{
  "arch": "dit",
  "model": "image diffusion model",
  "image_size": 32,
  "patch_size": [2, 2],
  "layers": 10
}
Rows from block 2 of a small image diffusion model, named by matrix and row number. Rows with one number belong to one neuron. Each number is 500 + 40 x the weight over its row's rms, rounded and kept within 0 to 999. All counts start at 0. Numbers have three digits each. After the name is the row's rms in percent of the matrix's.
After each neuron's rows are labels from the 100 images, of 14976 (inputs lightly noised), where the neuron reaches its largest size: "patch colour" is the nearest of a few named colours to the mean colour under the peak. Only what is clearly more common there than usual is listed. The data: crops of objects in photos (Visual Genome).
# gate: MLP gate (model.blocks.2.mlp.gate.weight, 336x128), inputs 0-127
# fc1: MLP up (model.blocks.2.mlp.fc1.weight, 336x128), inputs 0-127
# fc2: MLP down (model.blocks.2.mlp.fc2.weight, 128x336, transposed), outputs 0-127

gate.17 089:492482515490504502486498471432525497484454513521510477464482486532537482499512576485538510548483440505463645512531449549540528481505504510496491527511491506479521509501510500526702456464515535436504455478551458506489489511496524527521493427516424498515527480556510452515511535598418550484507494524494493504530466486512518485494519543480535555476526409395520483577500505507497426484511
fc1.17 097:482498514475479478502495490503474513484518511479506409496483417499531466493520474483557463590437558492480456492524509498431465464468482499498514585492526471628533473524552504479502483514480511510496536471511510531569500520501486469515496505517672497481559491499459554518504460482544583457484516507449515487481504466526551509433488483558529449369490400447457489545500509488467522499488
fc2.17 094:494501484568488451513513461542491461478531565443492487497450526492469455510494556380406507489498527512494549469526470489481422442484531589519512512517579532513482533480569466470435573491459493435491529515565616518491489526482501491489488489474544462542470546518543467466478514558487510473499493554456490452520507449506415489520522504536552462547502508462465498507544486471547587481394
patch colour: pink

gate.131 055:613443494490470480706449382487491530525447502503538510470499540507522546524491507494468525496493534486514476505503518471493470471482453511468413536577478484515522522484506545541477516528486417485509482387488475529468499556512451469475553476474459509489498527506523559533439517453502474462500526519483462444510556490540569516486465506456494454474495552522547518559502528477493493513506
fc1.131 064:491602523460508488519562477565456503477509537483519514503423537530398424483506480496538425426463495515510455557506525473611508508523505455497507473398480501512461505508495503481442429480479492432476497546489493551541489494523528478460534508467602465482469455488420463465514527553534474539505487467532510510487469411503432516519516528514555588574498413481498549510503517493513491506520
fc2.131 068:510509531496528446466557473517510520522516433530412481525543505509462490514499510472495519535478504515512455508527589540470509556443513459552478445467446480471487542473578460561517535563518447608459573480473392458469500513500483453421464563527447538479547476554491517498500506504495509486530543562383429548476497473500521583481488495542429449546503530514569461500516481480491497499504
patch colour: red

gate.166 077:517426536502503468501507507463461466451469473455417487509545508552553538502453478525485529553476507536583508434440536569562481487542518503502471447472618526583562511529481482528458506469528535557510492480521421474514462505512535506529542575502511520488526531425525456568538467576627583450494523511521495512505476488514505432460510493516561500519527529510409502515461499507504515517486
fc1.166 076:510502485493499410550495550575482474501555480487441477472396541512444489437463448485510510494580465481497545538436479519503506442484511491505539529513563495511483543515493544486491458466552548499456559417464470542488375523544553422513439482482569479526507470466510501466549488527526554480396464505493548567510547513550540537507480493490512459465491482504549535538503587461486544506508
fc2.166 082:528559519509528544545463509606500550469532451573554493531388469489537465451476497493463460529408472471515479497482521455544481464511493470486492530477528538494535499485537536479451479454522466547554532531507517506462568472498479585514436497483465482478517376471447451519515497534545567524541426532537536550461507510511467459462450473496468474509504541505480533451539429426474536582482
patch colour: black

gate.196 218:516431500529497432479520501525526494476487504528509628482527581511441456482520511521560544544548488504522512513513492478507467539416529493589502502501445511438448468491469545481465541515571505482463494489490532471500483512510506458523438469422494529508430589546529413564497469507494451559504482411478435470517454489548454558546557489513476489502463465571452572522517534538529559485477
fc1.196 126:445572499487538482500471499513515487481489526504532402457509506473584473463472487511468490479443479516470497445417549519586498475527477597457498562466632452541514520490510495564573502488465459484513569492528487472520511494515506439494559514477505506530543419441496561470570495507522528428512473566525544511516507527508483459450488517524510488521458504465524405474495503479424412456482
fc2.196 138:458507502529531567481523493469472538525492479468394489490509456514411497503465555555435494601488475511444523505476446495469556574508512516460506486512487492448456485557497519449591428506480566429438505513508506499505477513516495580476561551551495535537533469513491480494499533562553599524470546601514552537492510511502503431485462578442538504489482526481568512465517495554532495513520
patch colour: cyan

gate.12 166:479462494530422539482467507467504488487492487542502473468517545490400471474541469525541543489499495513492525497515579546448499495494464494511487581556491541504481476493487444497455417471478468590509548493470399513528479553478523435479538495525545500453446514493431495487447555502450460452521539445508491511500505519532512488526467518462420686544559571514457522496495504490535510471533
fc1.12 130:530517545487563445545536471440514518519502544443467535549511471499498498514447522467500420500502549460474468436521442484500494522512487478454533406552508479479559480508469560536543582558463507492471476556484503477606516513557486459550469491488572469511542515485575430512583493521578502501459484532513488509540428458383544466430542506491504465510515463420463485505485544529466487500469
fc2.12 113:470506500562480488502488500492459480533490541516506480531590488554436422503488552490521525431484519482523523443521503468487550504465505469535510528510453496512487504510499676522526480605559412547510520490575527495517493513479473425488483544501495438473525543498464496498463520504483553541498479482464449491473503486521488479500478517466505437539493659479472413500506498557470519508569
patch colour: pink

gate.193 146:509515550458453497483506506529451509479497466469492482519484482514556516481488520475412508502512432510540464509495519471485525427505435474493505443543551466578515513484566518511498474479480499530516481553466461524448545545494499420544518559504529514511525521505469545477504559548541511468543609618463495513414506479540485442532474476481476526505537537414607499460510489453488371444551
fc1.193 129:480575499418543536491454506500499541515525546495557378520463451487508476529476553495469479422494552474512507486492562484557466490493448538506524502524524460543493481507496485535511486465412457457543506482463479553630517481509381433523525496541435500558553465527458507520488497557488494470529490534510551531476552550474519517542455490519493542531549501497565427426512501452466444522506
fc2.193 150:484509478563503508509520492536463495528495526513454494497496468491456427471495487566453497585523520496532534493410367445476518521523603498560486522437484415466506518477463509461509482547484496383504470505435503495513477515494499516558486510503488491485531469512448563493531534491479536455512512518423453472561500523512442491560437528458533492508418516434494476543509516541416400533483
patch colour: orange; yellow

gate.328 140:546518540451421488529512511598467523506491473496485481534439453475563496486505539453490529504471557491526468535416539507504512433604480496468517474508523468543520500495585505517571395483460503489516487515548502515449564527505524492462503495534441502446557491511515543475461591475510526469516630537432546539447547513522505475448460495493503521461548503427586475491511454462479485487516
fc1.328 106:518575531506501460530474475532531542476501517566477488506484430488520436477516491488437489519492547480544538520500555447576537472559472564438495530554441484497472486532462519540512424454461499486556467492573519475555517481509507479571489405484409523548541453517488500506492487468491442510559498543484592533518534521482564513519433523539449518531434523577498451472533447508425475500410
fc2.328 105:479508465505518538484486497491537517479502556538499501473539472488465436496482552561441489559475488506468574501372451452434512584509626558465495523498479500499486436525478450455485464517526488444443514491558533496512529517500448542525516529556514538558530454527530509447459576551485551516496488475470534471461495507512547439528443544435486503555488498464480441404560512553458545495515
patch colour: red

gate.83 070:464512528437491552371544516510471504491498471495526472503532425514513512486521575535472528470478638572521498485552487492480473494587506470541468467486488499522515533532501503488494500523537531500492474609559512438489596431484499565495478496493472515502455542528454503584452495462537500456576540487466521409469412500454515507527501481454568501512490495508455478439512475461482511489541
fc1.83 077:522567418505540516507506490470493539532511508520562474497556420443517443533501482515574473537449546466484531486518421465563530542527517545488487497386454546486526511487458462436508567519544485540506456449471492510463471427545436444479449501495516478465539507471508577546528435423490553536496481446448501416492492483480491470405489519468534530437484545527517446483507487468500566512518
fc2.83 073:492415524421443472522559495511508450554498545514531475523433520504487561551478496491460473470542529503430522541554509499553495516573490516474495544429474514530533485480526556565489422490504532452495547487483530490502505511509516522502487524477471474528536424476511538511554526452557432413451491507567537536462515615522478519450519448500508469361550539447518535553534497500457506454486
patch colour: pink

gate.201 091:480534490452522523423498505496498528495532472488616432497469487513442493537502516496441503483439611468463486504476500516511512495585431465576570476522493452436518528508499496483485524519435496490493533526565524550486493510513339538489528481513460514522510532544463543548473481497505501384515490409474468476493577578499522546499483491480556496445493497464529478450496517491500535474469
fc1.201 102:511513475521561521510488458473484471550492529479472556452541468421516594503449489545538510531512539503466499446506497571500463550549515582450474539456525573474527545493461490507514535483569476573483469422487465426413431451461553523506506498512554467503540443463489529536490483470592538440391491538522519502534430490475502510520553525521577485463476519462467464451491517498512491561502
fc2.201 094:494480534452520485456497514490491488383499490424464491455459460439536530570486518526564504445481437483511501503482497509487478561474400583440509518530522570486494458513499484605513404516453484537481501497512565485533478530525424556483534503471522502585467530553597516537479510535486434561441479492523526508502500568513491506515507478537493520474533516460424538533522471427553484495528
patch colour: yellow

gate.182 113:490417470534436465515512509533430461486499403473506537511489514474439543428504431490534499519483459438512492524586468472405444474456545405464511511484516558547469394507504547458493546517528469502496461543530510478526513544512512495473578532512483531448496544487466490513446519470501477486501505392450490432533526480518498525427535476438514508496407487545514527547540457494496545472512
fc1.182 109:520438478505551485522510448508433425485442494499522500493593561521516626507542502538513469470478432516399461476598427506479493532501476494535438501447524570580479544486531486501496601532513448526469512485477520518431472517499504500453570532497417473504465557479504575448526488520529514495478441511500475435521490505487568476462537500490437489503450534518464516558501508512495524477520
fc2.182 120:519471535499396498508479501494489476494494465539609549527444520500590486529528478488543519498543506492493493533494471449499537478522400446490497552481421510506473577441523502481421507535518483530501578508483490503456484457517498553453505563498484476473555435496481525509527428469510439522518512492467527517501496506498537470519531516432454470433599552434349512499494520484466449465502
patch colour: cyan; blue

gate.53 121:532478514464443539487520479571545512542502474514537531489429487417557524496536554502494533487544527508502513581569579534515518494457522498511499571499523508419511529538516528497525453523499476489481471482467439504508525496496485508493514494518523513468525521598469506477400535468431480479475544533414513472422526505545410500611512519516455478443369504474529477429504505430524475499502
fc1.53 119:508475509524522465490536507500459469504488514512511537495508553510490563504499482525469480468529544502466464505487480474646591508562505491500516520492425521420477509486407516557492506488552490472467514509455492480497480491494526404508499499454587496590498520465517385498496466572565504516498455452483495506525463504487514553493503479546543460492537511384448555491472528546447486525385
fc2.53 116:495480504499469491509504495493628488520489437501512491506532456494522462536474498518491492441581437465515511488498559416486486522485429484500510522481560519508525541517551453494452497455496545534452478522544395523479487505489556460535445554489486495574462471428540450586406550508556502480494537458455479493403508553480493507604516513475487523499525509439457496462414494483472425498507
patch colour: orange

gate.290 057:498519487505523522519526463482492459507488479501493518499596505467403552503493487497554484560499488530513519499463479567473532533516548518487490526479460477552498540496543493495508525496519465625538409479654460447585524518485486477403494450507447499450491546525510521489549494509436511470496516584459490488477505513515494442486469512526435565461442615477520485533486480534519555491544
fc1.290 059:476517478470474468455463638523488480518568561480561530493475498499513513481502479489494475473518585463435458536420501484545514491573498519525481546545545471381476493516506510507620542485495494531460560495482469496477479480540498538484424509502542504503515517478476554491493490438484532420499473520459539444506463514454500478559498499505624531477473560506441480442526540474483423471503
fc2.290 057:512471481442498493504455508480466472439461508461512461482512502507484474483489518521530524574491475535436473450542410472489518567467455534582510498433546515498487434527451556565511501520492448423511509487551493513543509446505520462481518568446428502475459389583477586486538509446443497443543418519536496453507497506523480485508501449527427483458545535516457421532508480443467440531511
patch colour: red

gate.142 082:538492512495509472502513530496459437492446490458546466453529537511479596488497432514493524451524602472517537485445491520700462510533510500520514528503550530565488474502496502470451514487552513508467488511513476461446482508508531508487541583456535482485497514421519480578462519482543533575491468496523478510516501466498491437496537476530539495535441467535386543425469527499528519512540
fc1.142 092:539440462449470545517482482524446495543504474520516485482476471487511484508497497494565518572503398508504482536603447494371524504500477513509464486463480523571487521525552516527527504484467499427525456458581518513512460482490540530476457473526480514484493484561494553500492495463426459546485509495476512484494515498512489507479489510493428498436335443473584417600511477489517479500528
fc2.142 089:472480509508506504510490493451610497507505534491495512476572507537577474482480472518486475524544427511527565479496527464455544542482431474529511545490498543449465489499558466475452495549478496451489503506483447485464503498517547493538526557580389526570486461501535446490521499454480507453519541464480494486457506490498495487607476471507442542466613520419422519431443452522468398486502
patch colour: black

gate.114 056:528482498485487536589577525504505467511492530506487481487508491490592502557443337538494475586429480497518472436499473516476434518493526551501402465475483539560539488491430478499495518517549465501498514433518447454495483457472522509490492539471472495531542494502544526565485425493548544446523485432496550466504440558496497483447511516519420533435475481492475532550488506502500573554511
fc1.114 064:562481510504498579666499593503489521518448523499504472521497489533548522507506459531483465526467494464491506491473491517486503496490489512462299463513496497515511525505501481496436506503527454479521490464520462460534530492506559473484539515483431495527527515491531539514497500518508506502583499470489658384490443535496501481509474517472438512486512550511537535513496497514511510506517
fc2.114 052:494443505518480525534417512462551537466482519484500533491518626526499504527468490483487521461524520495551512481490556484529521484531529547452494476524533492493493515525508461477531508510471536536517439535509547501477503516542547551549503463506564502483465522459437451541452518527474487616462470512676606410467514485548537496530524499492445537572503436474491514444442534507504517481456
patch colour: black

gate.286 119:528510489488514524522497510483470474512479488472473488512482531473515438516457532505458487515536350493532481486449537538526497504393466535498480533454583552515489446536473480543506489490526528535498484472421503512584499483487537472501544489523582522548474480502570447465561500521447544532478493553489498505487482452511430509474511521532404450489541585467647540579512491460516490529524
fc1.286 119:490443556547470473459492517476471498454528487462478529493481484602527517495522465501473494500478603526468515485555545478495456504570466441524505456544520456436501501500491494485521533486524485559498539518394487511424494526520468554571499525473466482488491533429476499507461520492594497411534533462577474474521494470485518527549487508489550510661527494512425560470491518542542554458514
fc2.286 114:464508542375478455507466502491490498459495477555633545498558493576474529520538571517408510516562522500495515485514531511494539496505484508510489516405491528504502527477511494479575529462526529519451515503550494487506485495481491470457502502516525524599513470449533500476530526480515450391518417448413483537529488577495439445416459420527498504493518542503518500516519470560529519473508
patch colour: orange; yellow

gate.245 101:496450545474572493515539512553443468445500487473495411543421527531471608516515522519456517529569530478526516485474499562453396541450473466516484586461521533558506505505470503530469572489426500493508501489484533535468503522514510527524418487484449486525502540530464478541463489415495462424501520474516476504500485500508512478435568499490554528534554593554401514464516517469534474467553
fc1.245 103:533481503499490475491531494388554503518472473511514524534539440531660474500550480473554534499441573516476471478491527456509513484591589507476522478495462535577521539520525494479461456467538481475497502505579472531436515511529508593527548518486487500495512491512506513520502499439551545512489501474537475494514504492479558433607497539524467489489453389532411452469485538524510518496485
fc2.245 122:523512489545530502493501498465554516503495444463374468495408498442472468503503482505563502472491465479469530522475533474519547546524487457513494492522524517466487438568526467451500448500515477514507514505518534474583510469490526493451568482510586484483455533597532497409470494463541504573499533535573527493444483358480591540522498551506503506509563510456568477500473482436512560493492
patch colour: green

gate.157 059:485472484514509522510553515468473473529508493507523464504531469504562554506461506491601518590450606482475491485451526578465560492565514528514459514511495516550504532538570481489531519524488529488483529486523483447566487500487518490455471450516510505443531507521456545544508390453478520411479535461470515504507489577495615388485507503461561575405494539489487426485507491494466496524503
fc1.157 075:513540509539494469522489437527489504505468478482413497475474484442472456495483481451476510487557406459564514518527531507546492488451530526489589463479534539497521494517451518491431461470479493459536456484417458501490493503464494407506540541515593507516481469426542439420520555574517498568471504504529439598485576444492436580481502508526483466571473485466451545555503468486537507489513
fc2.157 063:523534522562559486474506470503516477518520477493492505492473517480581478536560557532493515506440476498517466531562489466500556434475497445519488530543461457551507501429542490412495525445474442568522519509478460517475521546483470561564493518507458482507504510460479491515504501556495519571513569527303475481507492478511460533549477547477541477483472483517603530571488486549545569493482
patch colour: red

gate.125 072:514518513499504487525530482464503466510473505480446532485520494471517545473463481516528518529473630515457455471492522498522496491700516518471469559488587522484515537483516498546537483458473515645513525459555469492428525507497527541528511524476570493482510480460463550474495495472556532455469523549509501553529496495514527464533466507553523522458494528496392461469470508501442510546443
fc1.125 073:484514506558458466488482498531492464505528486500456564445511501473430487454453487479575562488504557437510481500459557478532463489483489518499597554521551503526493444481505548483533482527481549534478492513336454490498431483528510494562520531495596506475497463460538466514452458495507528514428516563515443525467536358506442503499543458511488499547510522435480499456487502472506435505486
fc2.125 075:540504476493440492536528469512449474565488452543532504557472453557450477561497493515437517608479502513488459523504453491485475435524504415519509509499414432527503586471464553471525475414466495426493523458557444512514521476533462490460522531510563498445529420439473474495530479557535528515531537556437460571455505507532459475466492519447518471453458506457485519454527452565442476543493
patch colour: red; pink

gate.111 147:494541489474526520474520509499462507489498502543572453499444510500454473512481533497477495492616358496512522513497497492580490503405480494536499532531465459552496484468490504531493520494453489489481510526459511551556531494520471377477448483491513507526526567512463442477528511580487475569535483557487497452511489440505497509442507501473487504477511528465573532580507511484518331455500
fc1.111 115:474499498442521554484533514473510514529505516533608441535454519544440471541498474487476484484628468498526513513506504526501470506413454481544499476527464522537512470499532484502437482510445508473507511501465504564546518507497479500408479450529527489495542600512452385499458547551389462534527498513496491488488503469518457475461479488522519549462580500469481546450525504455579413445549
fc2.111 139:518489473588519522519512502551505504515495483500474488506503507460567511523494436520484502446491493497530495472513480472529511448407588479593508476483469448473502509454497493559458555525478468433582467500458519504482531488498552474573416511454499467424510508479448513576535457503405443423531466503477454447538505537508479544552505488569569504516428511504480486526486515511434376537487
patch colour: green; yellow

gate.161 131:465516535454511458495431486490510447479552510501538501514416505539500430485520444499469550504488480501505455534523609506558448449533500539492531503585565478512457566499476515521542409472476502524488565515507565536504491481534486518487444484442456526506473469456451462535483500497468452522614507449481477498533495526509520473389504509473540582484495497529564467502591463455460579451517
fc1.161 127:472526497456543489517464477510487523490481494537550528535472471496560465481529503495502514539509350506522472488478500526515482457464514550461501471496552491582484631486459520547566474492493535516502520536552577507455516513549508460507499534406471514531544470446515518480535535508464461546530462486479527474534498546473501474340512523476496478474491455520583407521563486485460515438512
fc2.161 123:521442552517480507502484507486486523438518486551506516510570479444471528526498465474629498500454521502490498474510469483537491483569504465530488555549343521536436525512582462535467549484495483509481499487570535477463507493488468474542524476600533509549436519508528533485502509542503548557462496464439476466516516485493516475405534440509605436538512498473444516443462541491444483502514
patch colour: yellow; orange

gate.221 043:531452527515491482555500518515449511534470499500470489467428500522570371511478421498515532561465418476545501453496554419466469488376537534481448469475588511551534454498488535534491500462512511434500506461461447508586477494500541464544457511471539497487561483483536481502518498531570522486496519490507536491519498445486449531454463487486442452500610553537450508534525474447487477491464
fc1.221 042:477525505482508493486487474434473476507509502510574460496465490527446546493471448489470480562548461611456554462454543580450508468441509441477499491509517495587493506482500498535523558528431502439525515523527490551498531559508478393511540458504586527539477533529445459544492510497496523574472505476515462480463474488540544494472531565508560523475460377581526478486515543533453531440453
fc2.221 041:469525448420520465516534490451589453512449545456488511563465481431552485456495507541501452431473514497474498457513554579582477538440484508519490510461496501549455470492539514567429444506369491474478517523491459549496501501519536485470491501498423516523444494546535546488532497470486407401495538551443491486517511493461495527540487433564540480496503594488512455513530512515493537463492
patch colour: green

gate.332 059:548535503474482501489520506504536536548545508493562542489491411438418572528458474505480468595468549488453481468523532504506530559489487533528511532436565480436504522475487538531489478497499478478494518440499404497431468537562466453549482532445467515495514560481553572505485508390543522548482479511469429466417510466508489505536539511511470523441419553557533480426488481460466550512482
fc1.332 057:496523495531495465341501528553484501495439582541478515521483481473503488469484505508521518492535479623525536507470483480555516495469519494567573503466492394496465477522511489513562458424519495431457497496497494492504581402452564507502355528522480525491473491534537518445534493482515530479552493532500498503495410436449582524509503489501482520492509523483464497477490495498517477480519
fc2.332 058:509464493417477510478535492535498460486552468489490528440558511467445545541511529511495473453534438492500464566579518517495520475458508486475507412488438518502469484479503586495507489522495527461440467495567459522573403545493512473523517555525562469518581538518482424531488586452571454480465520519457517483540505508463549606563444454538568505430535483463491478548522489520532506529487
patch colour: pink

gate.99 158:538504505496405532459517504535489516508480445515526516558442565561518529514505473427474508558535462515567502569523504522487501497409495416592515423566476507531511494497534520441461501549494508486474476563533467548494551506509488521504443501497515526464464583496407448513440511513450476584600556489470470429436496444523470503535511483497547496462536438490516530482525505468532454471531
fc1.99 099:492512527480555476472516470555521513467403528538533520452462478491515518480488595524491558479452550579432493479488527501549467472506462525477451576521517472460484464452494472524585540468474531436509517508531614473524594497473459485513522454438490515509534500544495546505507462569518493441538463477484545445563456583497539545431522484501521461515514549491470466520477490516450384490471
fc2.99 115:520517509473456538524482521467519528517499565499538478513559496505524525518494442493454518459518584462504470516543526501468499485558569480595488550522543540547499480444469492492440572539482502507550439501504530495508524488454489412638400442470509530479447575430484467509544535441463487522529558470548467515527514566505497587532490542506551473515499509463572469532459524542442501537482
patch colour: white

gate.2 108:492475529458483472519496513538512543463504495503495473537437521573518541504524474500448562509538458566517482533462615465503488434444479422482486486620510404546479452515499518507571473471476524504532547566526503569596536604543521445495441503438464533498533530547440528476486505523552447475548520487506538530492535505546507483532484529455535517471478472507526516486515498472484407445514
fc1.2 101:469515540539487482477564507455472496487403572463432521505535542471499535517428428497513452558440451489465529454483521535483499509483509504546613486501549588531521461512513466484550448469499523513547486501485509437458574497445541470523565538486432491479472484446523528483539496516598506525571521535521426625498412497522499474473495508504500477455527544496494545527493439510514469502501
fc2.2 103:522512606528507500520367532476524463532494509533463556517494537451485531452458482524477469498492431523476536551481533529511442458498483521434537558514558535525500444513591478533446474535582507466469488496458460523508507479463480408516483515528466452527452528549536504523491455538541510492534463468483513491466482468490560537476459475521487462417474594503540449491545415422573507531522
patch colour: orange

gate.22 091:490520512494454487513516464478588512487490486487515468497498465511596451499487463464533534570506525573544485512474568549415489468469491496505515515510498473494512453484536508467445479525476447446523503528631551485541532522517530551475497445465488524480508472514482523545451550468401503457518526434503491544507491519518391550523514558487531540486376379509471528524485495542540539462482
fc1.22 087:523527504601471499539476554515502508495529505514491484494494526512485444532520457520494503499508463511568484509370493431463488533411457488511442505492490489440490471526474504476385502540459478397472503469500524495510446479531518562465481547455391478456490489435455529569512499454470527564479491456556464444515462478521464515543517506520472483521482472567395557568480510498532554514472
fc2.22 105:518497498558532528500496489507479470482500450430499423503462510469597496535507537555468491521504518512524478501537514486482504588450408465461474470447516503525528514471512523495521430496563484367500505528400397523530497493516506523545531556519507487527562471575509523540530484459560523499511522520502542592512490491463514481514492567438503540500524586447424479534545486524427442490474
patch colour: cyan; blue

gate.173 081:492507518485495531564484572541529520496553513498475475501409481484484443506504448515480477500494555478600502529552593549532479483424512503462452477531474514462524458502470515473456469532533487423536484495451485490592549506533503416537500478502528511490536495480488418576461491514488508510572557466469564487460452487537453582594486498476552522458459539557505550453509477462501606487520
fc1.173 076:571508514468495428589535523525486513495472475503547481521496538517416490471468504503540546488548518459508518515455530419458508470432565485532496541532520524573452435515527527482436492465512476421534493537434584487577503551504511442569534529484429524509445500534422501481461489497478479518559486435466527510531560494505515538492503476482441546534566429520557575516540449485466493575501
fc2.173 079:496548516532526564495538490457553530498511470496426559507574438487419451497489482533497459465451436505519453491474576541486488490494580514529509517498569505488532458456499451468529488487480457589476493466465520481481498549488527441474528426574505505503564482549585448496516475468451584519480430561506435513504494465517528590539462527541572511548470544542505509450505487563556474545491
patch colour: white

gate.159 108:564462481491436528507523508518479522551521452474545515527532535419548459496548570477507495536533526460487513527493506558461544495557474424529489545457478492425503565475536536452520471526528502495488493480494484481404515498502508512465543498559564483430493523499464503480462559361430496516486522503426468476418519558529422538518478491550491482417424465501488479422508510460561539496503
fc1.159 122:503501450507521525495516502528538487513505482498470506481491482519497596503474472481476512461479476512465666539463493485534497491459492510486521613507466463510484509489527455454524485498563517449496470496657523522477511485492517561487479475510375507490467491559527540400538567524558519581506468513509515513514502459501484440488522516471493476491409419484570489518521497504540497506553
fc2.159 133:509424504554501472504488501508382490499511537461475472453482499536472503514460413507486532455468464531484588472530511475577470497487491483482492532493451499553495506488446521588514536495518478488518495505610550505534507477517445426471557490523529468535479549529493413470540473565491464561514508473491483510631491441488406474439457463448552480547493516581465465510559494510503489515483
patch colour: white

gate.4 093:446514504458395519449564457506518507492554489508471490446471477500584416475525433458491522423560532567546516564539549529557512454487499433478557494453546507538515488517572505485519414504475531451524493535471493502564529494496501382472475503548589510429514442520516427451514540519505513496488571493469521562450472491517485520463498514472463497451469464455493498522480503459543544475523
fc1.4 089:556452464492460525513441515505448491513496500515509495388422525474443495515492514486532518513455500456510551535494450482517469527553432493517455465529573498481535462533512511578590558510506502461505502444443559525437501507527452585455466406493467546500521513447450510466446482563524499495481473488508489449497516511501471487382458548506532459452495530431573463589459538454489507489482
fc2.4 085:513503537514444427478530510547466493511509499472527547536523493577451563451510545511480486581566563507443538503531459500495453472489414482514502462513544511505506480493551511548459531514394450474521527474475518536457484505481533519502465521492576467578508494567502551553471485466500516488532587578426566581522492537502522515471517557516546445551525518522518437468514502383535509485441
patch colour: pink

gate.308 110:496469528482519516529481483538488447478519476476478441514427529537568522499454504480571481497534446541486494489461503484380463469469525472489501396525556480526524515496530470546456500534467423449505503522507553538473524486501535503533437510427384507520524490523461593465511468473419416462524498514496512526514477541505484516471494510527542483526480589524484515491564453514470382429447
fc1.308 109:520486512435500486523471448494546516504508497514566437473432473550561465498488567493566477540514549537539472495533571470458522511497479502475509510548500474494496553494516505516393504495452478498519516516472441532563504523517464482503525520529641510515508505561493435591463546553417460409498536438470485520536536527497519483446492516413523485437575532430427473505514490532509459487536
fc2.308 112:478478508526498510499512502514477487505493495496571508474550541522462414552484462520517515434489571517522568514483539548459503506529553467502486469538412482502505580460511579580511533536543542555458491492489528491455517541486463532414440530443442524386543440492473530502442568513474495492539485510458526526534498603479452411441520584501575458485492496544548478482505486512509520492540
patch colour: black

gate.314 084:530467503492499521665500593537480485503539539476535539510483459498468520533540534514474477498396503442502495511470472485489511514487488500411327501517521504501509496500486532485493516578518451492548436438501511466469570479490497495476536477466524509497521519540508517494483486495517489509596501491471506374503367519589497522486505496504490496476475493483513508497498470495505481480517
fc1.314 095:471553455482546537468521491452469445579499594483509478511561436390554469520402479555494482557506479479486503446510496539514511555511521595504503479486525578479566541528426453501478537536528450483492540421491450442455435464483490493506548447544505508558505462480476515516507448504495576522430476520484476503488501515465506548492508533477550446416464515503508472487518541456499556558529
fc2.314 080:534490530505524463581428492494543550414495519514501511483504561453479542489416454490467577528476516514508489560507483494517495563503578565465493537555557463477549489477479537537461470517469495448483463592488492497512498484529542508472486488507495463487434546514385513518504503497510512530426490479485541486467603516523473480488541447451508562363526538499490513494448538486508489398469
patch colour: white

gate.199 060:525426447477517534539459458564525494509474472550554518494504482428502416495515510491473540527588388511547478506469447519512563516448556525496495573527531494502484455469528478526469524478537494387515484464468517473503510463486489512438449506526446492499507497475536568489508563385415498575472494470457544533457536544494459548479493507529486469444466507542600475539535517455491488533503
fc1.199 071:557448496502525459539492466561520524511476522477498468526470503553512474502474543489500468483566562516453520506520574431540420497529490502504455560551441523534465458496556527469533509457532488482479529456468468566505470512522562483485488500517373519525509528568535433562462561455465540519407501541509523493484524465465576467531467505471395461454570440513540557510503536486522435563486
fc2.199 073:518437424546439558498498491438470472498498531417518540504546524534518503569487559493480485417589515473496527538514460476470481521501498548488498468506504534514481431460475512478559475497473488432500454494579594486506489542478549539462444508505557459494460462417510502515459522478524438423490522517618517509540492497498496494615526493482577527466452461523421469454507509541496478505532
patch colour: white

gate.230 086:553465493496499447491518333502465542505374494484545516497500570448468530538456511473489530520460499471485491491487513494497518487531515519579663510538514528493508471500493497479515491464481461508514525443509499524465509565463412520502541508502500519482476495504483513499471477484570481483483523526488372590479651523529508496506470511494531468498478499482493509468518483498496489518484
fc1.230 088:528513582516450429512480458526479502454457476506493487474477556624417539427489462453482516414496556505523486547522489411535488457490487452517575484538533437532445474546568556499539433445473517474506499557506551552506540548509548507532531539472446522447489506495504498533503552535469439480578556470487460535491550495549524495488482436491493533562537450493467514528501444481488465450496
fc2.230 074:536474500531512476512455494461560568538486502539496466488517631558481489494407498491435543489494557503475492503528594525580520506466484570518498491431492535491475491506492461569525530502494504564496490461525407495475473500499554503502495461503513522449504472464337478499507497502497526436490478548532542500455533537481533527504471521489478377587474512504561465495497518489528496445479
patch colour: white